{"model": "encoder-decoder audio transcriber", "dataset": "read English sentences (LibriTTS-R)", "train_examples": 15625, "gain_aug_db": 6, "n_mels": 64, "hop_length": 160, "input": "log_mel", "spec_augment": true, "win_length": 512, "tokenizer": "char", "vocab_size": 32, "encoder_arch": "crnn", "encoder_norm": "batchnorm", "encoder_activation": "elu", "encoder_depths": [1, 2, 1], "encoder_kernel_size": 3, "encoder_stem": "single", "encoder_widths": [128, 160, 192], "encoder_rnn_width": 192, "encoder_rnn": "gru", "encoder_bidirectional": true, "encoder_rnn_residual": true, "encoder_rnn_layers": 4, "fusion": "prefix", "label_smoothing": 0.05, "decoder_width": 192, "decoder_layers": 6, "decoder_norm": "layernorm", "decoder_norm_position": "pre", "decoder_activation": "gelu", "decoder_mlp_ratio": 3, "decoder_head_dim": 32, "decoder_fused_qkv": true, "decoder_bias": "none", "decoder_qk_norm": false, "decoder_parallel_block": false, "decoder_inner_norm": false, "decoder_drop_path": 0.15, "decoder_positions": "learned", "decoder_prefix_bidirectional": false, "decoder_connector": "mlp", "decoder_tie_embeddings": true, "residual_init": "scaled_by_depth", "optimizer": "adamw", "learning_rate": 0.0024, "beta1": 0.9, "beta2": 0.98, "eps": 1e-08, "max_grad_norm": 1.0, "max_steps": 900, "batch_size": 64, "epochs": 3.7, "lr_schedule": "cosine", "final_lr_fraction": 0.1, "warmup_steps": 180, "weight_decay": 0.4}
Rows from block 3 of the audio encoder of a small encoder-decoder audio transcriber, named by matrix and row number. Each number is 200 + 40 x the weight over its row's rms, rounded and kept within 0 to 999. All counts start at 0. After the name is the row's rms in percent of the matrix's.
After each channel's rows are labels from the 100 clips, of 14976, where the channel reaches its highest value: "responds to" is what is common among them. Only what is clearly more common there than usual is listed. The data: read English sentences (LibriTTS-R). In brackets: how many of the 100.
# conv: width-3 conv (encoder.blocks.3.conv.weight, 192x160x3, each kernel summed), inputs 0-79

conv.111,092,187,206,128,201,220,271,251,263,239,238,214,200,206,139,281,246,210,208,214,263,144,148,217,194,219,163,167,183,167,242,199,260,195,233,207,268,277,271,256,163,263,248,247,171,216,201,222,247,204,322,174,163,156,195,179,197,150,143,201,218,182,141,256,158,159,203,233,200,185,237,200,204,286,173,245,201,210,192,198,244
responds to: the word "was" (36)

conv.57,121,122,173,259,180,177,182,190,195,175,220,180,184,167,190,247,155,171,206,210,182,213,187,151,208,195,235,271,233,178,183,221,168,210,156,236,246,192,198,214,240,226,178,164,218,219,186,191,279,308,191,123,203,145,188,211,225,155,200,145,261,230,207,223,198,167,203,132,204,229,270,156,180,268,194,226,194,197,166,133,259
responds to: voice: male (78)

conv.94,076,230,169,148,194,194,239,126,171,224,136,187,216,185,178,242,222,166,169,287,220,193,202,202,185,214,245,194,180,107,185,178,243,187,199,222,192,196,246,176,153,305,201,131,249,219,176,185,229,231,190,157,199,125,145,165,186,170,218,172,201,186,198,224,175,142,296,167,202,186,244,193,246,200,137,223,181,204,134,182,215
responds to: the word "was" (47)

conv.182,116,176,132,255,207,210,161,200,173,190,156,263,165,130,200,231,170,110,230,250,174,280,206,195,160,193,210,241,206,156,237,176,174,136,202,256,232,178,196,185,208,238,118,229,215,233,235,150,285,290,186,159,180,241,167,176,187,166,216,198,247,221,189,253,250,194,180,157,197,194,321,186,167,200,154,196,189,187,212,198,198
responds to: the word "i" (41)

conv.181,093,259,203,153,233,223,298,225,178,204,221,219,245,300,206,201,202,224,183,265,143,238,153,262,231,307,157,184,158,221,207,205,227,182,211,230,229,179,276,303,204,185,230,225,232,195,190,244,193,216,244,277,205,202,152,182,204,135,223,231,205,274,231,204,196,228,220,214,230,186,152,223,240,198,138,194,199,249,215,227,202
responds to: voice: female (79)

conv.171,076,263,131,234,234,138,205,240,192,205,186,187,196,227,172,204,165,170,215,307,181,268,185,215,139,144,208,238,271,174,178,196,158,187,175,228,220,169,128,267,213,276,134,216,257,184,198,163,178,245,128,149,165,197,184,200,298,226,220,187,191,168,176,228,202,181,174,167,282,249,277,200,150,203,165,193,146,197,210,165,233
responds to: the word "to" (68)

conv.117,088,269,155,165,128,222,181,201,235,189,190,241,179,172,164,204,261,171,141,220,185,235,160,180,110,140,236,169,207,240,220,202,166,155,243,174,175,172,175,237,140,245,182,278,141,265,217,253,200,179,171,188,236,162,135,169,214,160,180,155,175,192,201,220,183,222,129,244,212,136,276,175,188,179,215,183,179,186,121,153,149
responds to: the word "as" (25)

conv.100,079,304,239,189,224,215,246,263,234,276,157,174,226,278,141,206,251,190,210,163,292,197,153,180,217,169,202,139,219,185,215,192,158,259,265,302,193,197,170,194,172,96,199,247,240,205,225,193,169,149,178,275,140,208,265,134,280,275,185,226,184,120,209,186,250,198,126,226,221,193,139,227,219,145,259,228,218,228,152,194,164
responds to: the word "be" (26)

conv.157,115,237,224,274,178,217,186,200,197,194,155,308,130,173,219,199,95,120,191,274,212,193,226,171,136,172,204,218,163,158,222,227,174,148,206,315,256,197,153,221,201,238,110,228,280,245,218,207,329,334,194,151,165,220,159,232,216,203,240,174,218,223,189,263,226,220,173,189,176,221,215,225,161,167,161,214,211,218,230,223,222
responds to: the word "i" (42)

conv.163,079,206,172,178,256,243,123,231,205,206,189,287,204,249,220,277,196,170,183,273,140,193,172,244,144,123,214,190,119,197,219,102,229,192,200,191,152,196,195,221,148,236,239,243,228,261,253,221,241,208,200,202,182,158,136,204,176,247,196,210,214,148,165,239,194,231,194,206,169,203,249,244,231,213,177,221,255,245,240,165,214
responds to: the word "was" (53)

conv.77,128,209,262,280,184,214,224,166,180,212,211,217,196,206,209,199,221,190,240,235,222,231,217,190,207,273,199,265,207,181,164,290,257,157,238,300,238,250,188,230,236,239,172,216,281,198,204,204,279,243,189,193,198,227,230,205,239,159,156,176,281,195,196,242,202,221,218,189,207,220,244,235,208,249,187,261,170,222,274,249,230
responds to: voice: male (74)

conv.5,111,214,266,157,101,174,208,231,209,233,243,200,179,230,153,202,166,177,180,183,164,229,144,189,155,172,176,199,174,107,168,168,135,211,199,127,155,205,181,210,156,200,301,180,131,198,177,217,116,138,188,130,177,178,146,175,209,120,165,230,186,198,170,157,157,239,215,209,251,185,170,232,197,210,200,196,162,150,169,106,200
responds to: the word "to" (65)

conv.98,112,222,224,256,237,182,229,260,155,200,168,220,261,255,223,219,150,201,187,242,202,217,223,260,261,223,131,152,176,261,202,197,213,126,189,219,205,182,197,259,198,167,177,261,242,226,234,211,213,227,162,216,179,245,215,202,255,214,231,214,177,173,236,177,219,298,216,272,260,188,195,246,211,166,116,181,241,229,243,225,234
responds to: voice: female (82)

conv.54,102,210,247,275,195,183,220,226,231,238,182,214,226,176,210,231,178,174,239,245,241,186,225,211,169,220,191,239,206,177,190,230,166,168,235,212,277,246,279,254,203,224,153,244,236,148,205,176,258,249,206,163,206,216,226,176,244,160,210,221,295,228,197,218,232,195,237,235,248,216,245,205,210,267,191,246,154,210,233,233,218
responds to: the word "to" (64)