Weights of a small encoder-decoder audio transcriber: decoder activation gelu, 900 steps.
Rows from block 3 of the audio encoder of a small encoder-decoder audio transcriber, named by matrix and row number. Each number is 500 + 40 x the weight over its row's rms, rounded and kept within 0 to 999. All counts start at 0. Numbers have three digits each.
Before each channel's rows are labels from the 100 clips, of 14976, where the channel reaches its highest value: "loudest band" is the band of the loudest frequency at the time of the peak. Only what is clearly more common there than usual is listed. The data: read English sentences (LibriTTS-R).
# conv: width-3 conv (encoder.blocks.3.conv.weight, 192x160x3, each kernel summed), inputs 0-79

loudest band: 250 to 500 Hz
conv.95:489482473465549488501497516505467462474441464461489423447564481432509456434451508451464478472504475400516525500440446436473483486529497544484463511481521493538480419495495482567469505472535541487464550468424463436462486482515425591455523467

loudest band: 4000 to 8000 Hz
conv.19:516553499422571480558475482405552486549487503457478471494507538496492488462518437493417489450452548466456427435503473487516539520507536570538516456443482482479447459465425500542492467542550439561506463495489500503542493495478395514402497473

loudest band: 500 to 1000 Hz
conv.180:455506534494498428506515440423539465475498515425485426545487528583568475433481479476462506447465525542501510452488524456501497560464580489479543470459422465477463492412511570470468489540542451569458462504490523504476514487495528471543460486

loudest band: 500 to 1000 Hz
conv.142:540508526543451503525493527479553527568528499468465480570539572515551523447455447477533505546500495530564534483474529496473513562471528556454503493485501477538476559536542501517472499602514466542493536542483550530484496507430507578486542494

loudest band: 4000 to 8000 Hz
conv.29:490485540534485441424472565519486483452524482481475546467510485483463495529499497580476509534560543480574504507488545500492434410517482461532553520550455527510529487489515476465560531541491458446506411525537516452501532565523514457560473468

loudest band: 4000 to 8000 Hz
conv.79:476543539502523506524517545517535535502494497486468540483514496513486488489502539489470538615521472514599540565483480527501526491535493522500553592501527478540546477533521465531585511447517513467523534480493543529499587499549480542526545589

loudest band: 500 to 1000 Hz
conv.109:541410521544500513533498504512549487451468518458495446520524504488467438472468511482513513462511487478566503458493504456500451520505440596523518517506488465534439491586499433484497516487568560496464526476455499490440443439499483572491578499

loudest band: 250 to 500 Hz
conv.156:516557528531531522555524515510488530530537549502491546532542514544473509552473528510527566581505485489584524552535531550528459504523477537511520536553535537538571510521486448511557501524511503522531456507514562547503594494522540489539560536

loudest band: 250 to 500 Hz
conv.97:506538540490463497490506556523526538529498508485486521519510486519452474491522578493549486601568496516607554566540592525436453500535499469533524520506535483539554495605436486486575588499502552520498498536497508542510572457502423554543562569

loudest band: 250 to 500 Hz
conv.143:492550495504612472527466548473476463436476435459499456463529484457475486504430438464505532502584495437528482497475480503479451475565465529455522516493544504590534503525478451522497516489590553479457557463446478452460474490504484551463583492

loudest band: 250 to 500 Hz
conv.170:509526452405540446493524478485519524490450493488460446501449483472444509470457490479394499493389489431463493467483504446524555475504532466443478434460440493502440443520418495515464529436488484444470461494505475515538531440455443511402446504

loudest band: 250 to 500 Hz
conv.56:489481507461538474475449504485500477444502518434523449480533475435517461511490513405504475474505473463529511507432532463525389481554503551446525544448495514550483474488501474526486542480530549502512503386453527457420439476468467513437575447

loudest band: 2000 to 4000 Hz; 4000 to 8000 Hz
conv.14:495542461528482504480499464528476511530458493510527499423434448451420456431501503494420534526470534503397439521545458522492489439474453429483411425516409469468479476488466461423511463487464419481516407468464469445517485459501437414466444585

loudest band: 500 to 1000 Hz
conv.102:504477539484473430543507524436523523546481516481446500576492540553514472430464436488475463474523490572515484428490523470495467555481584484494457507441514498546491521479475539457448549494500491563483553526444569487480479493540544490417509482

loudest band: 250 to 500 Hz
conv.74:453485464466509549535511515500551495507494527519484420520537541480499553474449441508491530470475481510528427458528484446562484515455561566502467489476584531543419529498479488550481524512554513544472578496452498521491496498494495576471533464

loudest band: 4000 to 8000 Hz
conv.167:514582468430571523516535471482473499537446473496548521461511510479471489491508546486432535521536484476480525533462507459592538428536509509472498528538479412498470455529457466581551446480481450444506495539537555510521534447518450518495476551

loudest band: 500 to 1000 Hz
conv.153:504479528451511483510477544461538419421479518422465506571480433513412406489501571485438494501460479490511520444448540469532475526541537540475567565470463460509475474517510486512523478414545552488483486488431590530501527474495475527494532555

loudest band: 250 to 500 Hz
conv.66:511490441525493460553502476492515482517490510517474458522515465450486440497432500463516522503475490555457461495536480425497481565497498562492486383488557439533407468499526479550503508519492439516446512484423454500483513501498464527420560497

loudest band: 500 to 1000 Hz
conv.23:437468516477580488525479472502511479399476485458485451485537451503466501516452541539495511516552498507560548512447444491541365517575520536418600568500483496525477513498481501520509475490554573442548430482497524494443497486524515532507527469

loudest band: 250 to 500 Hz; 500 to 1000 Hz
conv.135:443559544468488442519566467505587491487487471523495582531516488524501416487495548503446563604493481494526535503472474498558478520492545532461524489490560441523476482505559471514502432540506585524513513506521525485588547524519514523494471529

loudest band: 2000 to 4000 Hz
conv.51:503510508480458547523523525519535552615486519434526468529475508510522492493449499454487527470480414451558530501508562441475612557519490528518499455523544486555458487501476460504450553477548515529477583515434483555536528453547465520512494471

loudest band: 250 to 500 Hz
conv.61:516565542537528492430511495555586485484470523543515483488464479474478430493472559471467519536511402510504523590504553495544500547484462514476476469541565439496490408566484507478496497517557506493555541517521497527578539531529513501479528521

loudest band: 250 to 500 Hz
conv.63:535571505466495537514463528524470482559457521532485453517492507487492495525481442409537501508480541538475422547545492500490470496468474508456460453488560482509503425540425443564472515495539547492475527477418421494499471430522487520461547508

loudest band: 250 to 500 Hz
conv.12:529495500426523579573497539517503508543471536539440431465562511468465496513493489462487534432488467497526512521502451492469472488487476567500404505538526516557506486517451462520438534459519547540500591483446451485464493448461480591486550462

loudest band: 250 to 500 Hz; 500 to 1000 Hz
conv.140:534480481433527510552514525512506458539494496465481379542489485426493443460431458419501486482497455534479478446512514441519476528478499530537505522497547519509437473496472506594438482469535518506499566474433493489480490442494480545428528491

loudest band: 250 to 500 Hz
conv.132:482497478418449475525562477509516470486432552470523508493515489487457499447471477491447523462480522507415475469442544462549521521404552523503469470475513504485436469442506520540466470478496522524483529504489485488502507501500428517424479506

loudest band: 500 to 1000 Hz
conv.64:498440537519576497471436502469544456463511518447412505590478511465493471483506520492528546529490491501565513486482527498497451496575541471508581619503475517522431504450478496443518516543562563536497465509492631469439525511560507519563479485

loudest band: 500 to 1000 Hz; 250 to 500 Hz
conv.188:537453498486486494536487544515515493454511493477415422575498520503520515462465469466514570465531438521522472458483504533554449533532515514506520539484485546497502495501545555506508582523571508497450540455471530561455434465493578568446546446

loudest band: 250 to 500 Hz
conv.44:530534517435506528500557494469547499547438546534467426514522516439466494509457496450503537497478481519492496530577510475485537538473507537584454434562548450498477475493498443551524484456460532505511549513427450574540469501530497544423545524

loudest band: 500 to 1000 Hz
conv.11:482558529544460506535437550453568495555464452479504415483507553410520468489477502490462481481444518494516530490462518469558463525498497478533500467479462477510501447499436512500494457452474572572489548461438547522466426541461465460481453465

loudest band: 250 to 500 Hz
conv.106:538525531522473575546454516484501520528420449498492462523486515443529518509442581501501528538481439464517488537551484501547509504534578553476524580510493495458475476544466515552519525484481533539510534503484550518471489379490429531482487542