Weights of a small encoder-decoder audio transcriber: encoder activation elu, decoder norm layernorm.
Rows from block 3 of the audio encoder of a small encoder-decoder audio transcriber, named by matrix and row number. Each number is 50 + 10 x the weight over its row's rms, rounded and kept within 0 to 99. All counts start at 0.
Before each channel's rows are labels from the 100 clips, of 14976, where the channel reaches its highest value: "loudest band" is the band of the loudest frequency at the time of the peak. Only what is clearly more common there than usual is listed. The data: read English sentences (LibriTTS-R). In brackets: how many of the 100.
# conv: width-3 conv (encoder.blocks.3.conv.weight, 192x160x3, each kernel summed), inputs 80-159

loudest band: 4000 to 8000 Hz (39)
conv.151:47 65 54 64 64 43 60 52 66 67 61 36 56 41 58 39 52 50 54 67 51 59 56 50 48 54 60 53 67 59 51 45 46 50 68 51 32 49 65 58 33 41 44 61 53 53 64 48 69 59 53 47 50 55 40 45 52 55 48 45 51 52 77 62 71 65 51 46 40 66 49 47 67 44 44 55 51 67 68 52

loudest band: 250 to 500 Hz (34)
conv.141:45 45 40 52 34 45 54 75 64 32 41 40 57 35 47 46 43 42 47 69 51 65 51 39 38 57 25 40 62 44 39 49 31 50 43 55 48 36 51 30 41 32 46 40 48 34 49 34 57 52 59 35 41 52 35 50 43 37 44 39 51 39 37 50 43 35 46 52 61 59 45 65 51 44 38 46 33 36 42 58

loudest band: 250 to 500 Hz (31)
conv.91:38 45 76 51 57 46 39 68 60 45 40 45 71 45 44 61 51 32 52 35 64 66 49 40 39 45 48 46 51 25 48 62 54 54 42 50 37 49 53 51 46 55 46 44 36 49 46 47 57 41 46 46 58 52 39 59 67 52 66 52 55 51 33 83 40 45 39 46 60 48 56 49 58 39 45 54 39 52 51 56

loudest band: 500 to 1000 Hz (50)
conv.153:49 50 20 47 54 51 51 68 53 54 41 50 59 49 41 47 66 58 31 44 53 60 43 43 51 46 38 47 48 59 56 45 50 62 44 53 46 41 63 37 48 37 34 40 48 45 33 50 52 51 42 42 48 57 43 61 42 68 64 29 38 39 39 47 43 55 33 48 64 47 45 63 57 53 37 28 45 49 45 52

loudest band: 4000 to 8000 Hz (27)
conv.172:42 56 77 46 50 48 51 53 47 64 50 48 55 69 63 58 48 41 60 51 54 46 43 53 57 52 55 64 59 44 47 66 50 36 56 59 36 51 50 73 61 79 54 50 65 39 53 52 58 43 53 39 66 62 44 55 43 43 63 57 55 48 44 51 54 58 62 35 50 57 66 60 59 47 52 47 58 67 53 58

loudest band: 4000 to 8000 Hz (50); 2000 to 4000 Hz (26)
conv.47:38 54 75 52 43 44 47 48 39 67 56 47 52 72 57 47 68 44 64 44 53 43 51 51 42 53 48 66 52 39 39 47 42 47 54 57 54 46 57 55 43 44 46 66 45 39 58 48 61 55 45 46 60 60 40 62 48 50 48 44 58 62 59 58 52 57 44 46 50 52 63 50 65 49 42 51 48 62 71 47

loudest band: 500 to 1000 Hz (44); 250 to 500 Hz (32)
conv.188:47 34 46 39 42 40 61 67 56 32 46 58 54 48 44 48 44 46 47 50 55 65 55 58 59 46 38 41 30 68 60 49 46 48 50 56 48 35 58 41 47 51 48 28 57 43 35 67 46 47 69 41 36 32 48 41 60 64 51 47 51 60 29 54 63 37 27 55 62 37 43 64 60 55 57 52 39 43 34 54

loudest band: 250 to 500 Hz (43)
conv.160:57 51 35 47 34 47 50 60 65 27 54 43 50 30 48 45 42 45 53 74 51 53 43 46 53 57 50 41 70 50 51 62 62 52 60 47 43 51 46 48 48 45 43 36 52 45 45 47 56 47 60 54 42 46 43 42 38 52 48 46 43 42 39 59 41 45 47 53 64 60 50 56 55 39 43 40 40 50 34 71

loudest band: 250 to 500 Hz (44)
conv.53:50 49 35 55 52 42 44 63 68 42 52 44 64 41 46 44 55 46 49 67 59 60 62 44 38 55 42 49 71 51 53 50 40 55 48 55 53 36 53 33 32 42 42 47 40 44 46 44 54 46 48 43 45 48 39 48 38 65 50 39 33 33 45 44 47 36 46 50 62 66 49 52 57 50 33 40 47 55 53 41

loudest band: 500 to 1000 Hz (46)
conv.109:43 51 54 64 42 59 58 55 65 30 36 45 68 41 60 42 32 41 50 54 75 72 36 43 47 40 34 50 62 56 41 49 55 54 60 63 45 46 45 52 38 49 38 34 49 51 41 48 54 46 57 50 31 47 47 45 66 69 67 42 37 40 35 67 45 52 48 37 67 55 61 58 53 44 65 45 46 43 44 61

loudest band: 4000 to 8000 Hz (65)
conv.34:49 68 61 35 53 35 41 40 57 61 37 48 72 41 49 54 62 45 67 44 56 47 34 35 42 63 54 61 46 38 44 51 36 63 56 49 63 45 48 56 43 45 49 46 51 42 43 57 54 49 35 35 58 71 51 48 63 43 53 37 52 40 43 54 38 36 49 36 43 52 71 47 46 55 49 42 35 49 56 42

loudest band: 500 to 1000 Hz (28)
conv.102:54 49 52 41 55 46 65 52 61 50 41 53 64 48 42 41 55 71 36 42 50 64 32 67 84 40 45 46 30 57 64 55 37 42 35 40 40 46 48 43 71 39 57 46 53 42 50 72 43 52 49 48 46 53 55 66 57 58 53 52 55 66 41 46 49 46 43 52 50 43 41 66 58 40 43 73 45 42 36 41

loudest band: 4000 to 8000 Hz (33)
conv.185:37 75 42 56 52 43 61 59 62 52 57 48 39 53 70 53 58 57 57 45 62 54 48 49 62 70 64 71 47 55 54 51 57 64 62 61 45 61 63 44 63 67 53 49 53 52 68 56 74 64 30 41 61 49 45 63 56 61 60 47 60 51 71 52 56 66 65 33 53 78 54 54 46 56 56 45 65 51 43 58

loudest band: 250 to 500 Hz (41)
conv.22:52 39 48 33 50 54 58 54 47 57 50 47 67 54 49 42 32 53 48 63 52 47 41 57 57 43 42 45 50 56 49 64 46 28 60 44 53 47 46 45 65 39 56 58 60 49 47 43 40 47 73 46 46 53 56 54 59 44 47 59 56 51 43 67 66 49 35 60 56 48 56 47 79 38 53 49 48 33 55 45

loudest band: 500 to 1000 Hz (31)
conv.23:62 58 23 46 55 40 50 60 75 46 52 52 60 36 42 42 53 43 42 69 66 66 54 31 37 52 42 46 57 58 53 38 49 67 56 54 47 48 43 40 42 48 43 53 30 53 46 42 60 44 57 44 41 40 41 33 46 60 57 35 41 39 43 45 46 53 53 52 62 57 46 60 50 55 47 37 46 57 37 61

loudest band: 4000 to 8000 Hz (49)
conv.139:47 63 63 32 43 51 49 58 53 34 48 49 56 57 55 39 44 89 46 33 45 51 27 49 62 67 44 54 54 65 55 54 50 62 59 54 51 51 57 52 73 62 50 39 68 52 44 67 43 52 46 38 65 35 65 47 54 53 62 56 55 64 51 61 53 41 54 41 52 48 56 64 40 41 39 66 57 63 44 66

loudest band: 4000 to 8000 Hz (31)
conv.79:35 78 41 68 58 40 58 38 49 80 58 45 50 54 59 54 60 40 45 62 57 55 55 52 50 52 61 55 58 55 60 50 46 55 76 50 38 61 60 50 49 38 51 58 49 57 59 61 69 62 48 37 49 42 56 53 40 55 59 39 49 52 69 51 62 80 50 35 49 61 43 57 53 51 44 45 59 65 72 49

loudest band: 4000 to 8000 Hz (97)
conv.126:47 49 31 68 64 54 44 36 44 62 59 54 39 46 54 45 60 48 44 46 52 51 66 41 44 46 57 58 33 52 59 23 53 58 51 46 56 61 55 50 57 32 58 58 37 54 66 54 67 53 35 49 37 41 48 46 47 56 56 52 48 52 67 33 64 62 50 51 42 59 43 39 64 40 44 60 62 58 58 44

loudest band: 4000 to 8000 Hz (27)
conv.69:38 62 71 49 38 49 51 66 50 53 54 56 44 44 49 36 33 74 53 49 57 63 24 54 44 56 34 48 82 57 52 68 44 51 55 36 39 55 44 63 44 64 45 34 59 45 30 45 44 53 38 29 62 44 65 46 55 52 45 56 50 62 45 65 42 52 47 41 38 44 51 57 45 47 34 71 52 59 42 82

loudest band: 4000 to 8000 Hz (42); 2000 to 4000 Hz (41)
conv.31:39 48 36 40 48 44 50 48 60 52 45 52 53 62 50 44 69 36 39 55 47 54 43 39 38 37 52 50 41 57 64 35 54 62 42 64 60 41 48 49 45 29 39 54 41 46 47 62 58 53 34 42 43 47 41 48 48 77 62 38 47 43 50 41 53 50 34 49 63 62 45 56 55 39 41 35 46 47 62 51

loudest band: 500 to 1000 Hz (31)
conv.142:46 43 53 35 41 50 52 60 62 59 45 60 66 59 35 33 32 46 56 57 56 53 25 53 69 47 46 39 47 72 68 72 48 50 47 45 44 45 28 43 55 48 50 51 62 42 38 66 56 56 73 38 50 36 36 51 48 65 53 53 42 53 50 53 54 43 38 70 55 27 42 56 60 50 56 59 53 44 42 60

loudest band: 2000 to 4000 Hz (29); 4000 to 8000 Hz (27)
conv.14:55 44 56 53 46 48 55 36 47 50 53 52 53 40 44 44 36 45 56 52 58 33 57 55 43 41 41 33 37 49 43 42 55 49 45 44 45 41 48 51 38 41 54 51 36 49 38 28 47 49 25 42 54 62 48 56 33 45 48 49 44 49 41 35 39 47 46 41 41 53 50 58 55 50 38 34 47 56 54 51

loudest band: 500 to 1000 Hz (33); 250 to 500 Hz (31)
conv.20:51 61 57 35 33 46 69 67 46 44 50 56 59 57 35 54 32 66 48 56 62 55 22 62 66 40 41 34 54 71 35 62 51 46 60 40 68 50 54 47 62 46 47 43 77 49 43 57 48 46 66 48 56 42 53 59 47 54 44 49 45 48 43 54 53 36 47 49 62 40 40 61 55 49 55 60 38 41 49 34

loudest band: 2000 to 4000 Hz (25)
conv.51:39 55 68 49 44 50 64 38 46 49 46 44 45 65 57 65 54 70 51 58 49 65 38 62 62 71 47 48 58 48 60 67 50 49 58 42 42 57 51 65 68 67 68 46 72 41 50 54 56 54 56 28 56 46 62 51 51 49 49 65 45 63 36 65 39 35 45 41 46 50 58 56 40 51 50 63 45 59 49 67