config.yaml
model: "encoder-decoder audio transcriber"
dataset: "read English sentences (LibriTTS-R)"
train_examples: 15625
gain_aug_db: 6
n_mels: 64
hop_length: 160
input: "log_mel"
spec_augment: true
win_length: 512
tokenizer: "char"
vocab_size: 32
encoder_arch: "crnn"
encoder_norm: "batchnorm"
encoder_activation: "elu"
encoder_depths: [1, 2, 1]
encoder_kernel_size: 3
encoder_stem: "single"
encoder_widths: [128, 160, 192]
encoder_rnn_width: 192
encoder_rnn: "gru"
encoder_bidirectional: true
encoder_rnn_residual: true
encoder_rnn_layers: 4
fusion: "prefix"
label_smoothing: 0.05
decoder_width: 192
decoder_layers: 6
decoder_norm: "layernorm"
decoder_norm_position: "pre"
decoder_activation: "gelu"
decoder_mlp_ratio: 3
decoder_head_dim: 32
decoder_fused_qkv: true
decoder_bias: "none"
decoder_qk_norm: false
decoder_parallel_block: false
decoder_inner_norm: false
decoder_drop_path: 0.15
decoder_positions: "learned"
decoder_prefix_bidirectional: false
decoder_connector: "mlp"
decoder_tie_embeddings: true
residual_init: "scaled_by_depth"
optimizer: "adamw"
lr: 0.0024
beta1: 0.9
beta2: 0.98
eps: 1e-08
grad_clip: 1.0
steps: 900
batch_size: 64
epochs: 3.7
lr_schedule: "cosine"
final_lr_fraction: 0.1
warmup_steps: 180
weight_decay: 0.4
Rows from block 5 of the audio encoder, named by matrix and row number. Each number is 500 + 50 x the weight over the matrix's rms, rounded and kept within 0 to 999. All counts start at 0. Numbers have three digits each.
# weight_ih_l0: GRU input weights (gates r, z, n stacked) (encoder.rnn.1.rnn.weight_ih_l0, 576x384), inputs 256-383
weight_ih_l0.114:358614447473441508420451540487605543555468455591441463492544519449467533434490608536348467454453473485465474496440475471552471490523546452519531471513571531536447488565525520568359577490518528479528573497530550541475370517407450551375486499491442466571504539501417618407518464546512502568534549508464568533555480447471443430527549495476505586468530496544575627584518573593488553477581
weight_ih_l0.115:469513513440458412397450539530393442451505522540515546458503527414565478548518541426582450675519382483484528532435606520495487585494577528504497463507570437527408412515531574575491523462540568384623612536517582531514494522490383583477548488437475462405398611406530534575447340491524447438635542560477520430592504527463426580514468434445503445447658318525449531435562551412447553569532
weight_ih_l0.116:468560538448547427461491434564552495562517515440485462533524476462509384496418591482439441508549476507558507440511560466536460457455512467556510507517468477470438437432553543566440492400507522492488452568548495542547508608425462520467531480475481516534545546401477556529515436444514541475570499563469527516455525444384436470487447416539535521498512491608459552501514539546500607507460
weight_ih_l0.117:494412533528607590602429575371479595490372477498524438548563493558456527527543424526516510433442520499515464500497593409572517468511553559456500468464495488543407551504555553588519479539531519531473497523510530512478520466529583432551514452438512497531515625486520435497573446464427564506456484431500557596546515554470491448501514443454559525496535466564586434519468529449516516468439
weight_ih_l0.118:428550470408468608536484548482524530587408496462553545499570517473436477505451582523492535533469523532513500570547519431542532537487622517478526532457526558557417562541483533477406499524470584556545493497502585490492430513548463476509556437472586455574512587413492413421470410399592517604571553510382614410486513461449459436470470564500510462583470496459456587422444516502473480460451
weight_ih_l0.119:461562566485437483388529461513497405519510513581485448456420489400478473546452450530540494446438507536587607552394520476462438585435608414570514508507541543530524428574581507527530440478499456488540605527487457474556380429517406459402542515425444555374619482405554485570499447433439539522492512520512454527450544513472504537495505342591456519484487420545526515535552514486555561529515
weight_ih_l0.120:526524552529500492549487505561425482439544584502545612540542473431487617551471459522553439535473523417545565461568567452451418594519546483441384530578514482570453515548485588497575511505558550501552554500551520419440446450506484528526563554525586454514403568488581537474497423457487406458579479547474575411498525464556509600515415529511494496481531499560494496535559562526496536547392
weight_ih_l0.121:519454498601537467639530458434454612492532450578561493491457521585570533436436526544503490446484510534460524482501473454499489402435547508522577468476461491450565477396468447440582461500494429534493509573494472570490573452464522508606438496525491515567511568559515524501524576579424463492402455477618465611503523559534504530461456525527530530540433515455575394566447476430480477514475
weight_ih_l0.122:433491511530499547514405504570465455461586424448576537549576604557484544519542547481491570435454572488507460543552463531564460435543392559464417505473469479462483457523544515418594542488515551475466544459514487421384507557517552536479433443508440459471462520581442481488499493507521404450442482469600580550467467484551622510527496578498483509503535531511429436452596496415432384520475
weight_ih_l0.123:514450616565545491580496488478327499451553496507621608439486409557517538544634475458553541521536576496525509571563585593384428568524492491438436573546505430385553513506462522450587460504493509511431407426500450396444514392498577520548517507560470597457506571484590488474509637541468580470510502506592483530523517543668508502482458595479464526484518479435485451531486433408505413620383
weight_ih_l0.124:481539409492490458470506461493636463488428428533530483563518404542588369439453540607508465468517548529476563455395429558469561522424533442616517450434527479459512391488447571482430596532523439448425425516425517529488538557446487440484439470572570447516466514503387499418519464515589448499442541539476538511523489447451561538472613488523553568468482565467480501494549509582591504478595
weight_ih_l0.125:428520540506489453453444496537486520417609514567474508526468483518490428558578583516514386468465517485457476485458502560481503505490506534491430504437590470529525510556495526501459492496535527542467500523502545547535485555431478573428426484477582460437409565479487463586467460598462515468545509604507479434519454518497613542506459486544457474521517445555492526553534453528550456488561
weight_ih_l0.126:532546540411478440511440512492431501463580509473540544482431574399341517537619572352505519536428465455591449437482542485638451482491575488410434592538514414555418552545620523450506491622636639529482605499584564413473437458506389537408537595495567558436433642459606440535373389526546561500590540537457518413512507600473481494626529434413351478574627407502517535414597553425553417548440
weight_ih_l0.127:450476425481464449510585559551618571496433412472408524511486476402493394391460580577486623471444437455447567489501428360575519442526445424538542430507496466603449488480604453547431602458446481572515539545552532509514517544540538535455465481394530479505424509493443606409533297521561425526538567359399619544499534394460518497516484478541621568435481507653550535572533570573493518419550
weight_ih_l0.128:483453579483533458483486460551502519554513529396532512540516550526489488520566542489497519522449470485553502497500441557454416557578427560512409505496542459504530451579481522504436507485547624504451562488553482462492419487465460468430446536498495549521452531473486437481498429548445499557622618482473506500598478510483481489460429502453526485555576423514513508373449470419410544557564
weight_ih_l0.129:412470558499555479528480519546511464530509576498531463490471524468482497529494517438422482479485485511457489561553464536510491461549531441592486451495502537502520534498585581526493539535524474440511448460519447494516477488510470495488579471566538549501521482423533482473464477401505496538475571594519451442564479562463458538455502500545507542458547511484488579533481570452529544593548
weight_ih_l0.130:388582435555449482515548420521584530493498477682411335599571575516461443450492549485443506406533500503520475702484491542439605416404519440527498464488551583413530470435505311567563470401521518512526598521547511651592469509486495419464461499542451456520626493404435517532634453568511411500464528457532453572491578411471506541395502389571558501560447498503545525602470563599526543512543
weight_ih_l0.131:514546454517494555552475584445588504542548562558652524472507467444577533451398466610469569556575579542460531436498584460431462536477536498670423454577444410574573504567482495589521560444520422483523596538437483427522470467470519468483489486396406411515367546481489533463531472397441374502552551447537568555482556526549420610523473497623564497477464549566591497498529449461542479520482
weight_ih_l0.132:540494528570525419507508545512462422501516496576530430463469495588572399409449426518558497482478450497477506485483577483429540465467514538494544436470508573463630535433405409503541498455492480507507477502384473515526457546527516554546490485388532476474507545506517539573570439525431460389548423451534420564459478486499514541548495500531529398418515490539531408545571434501528531487554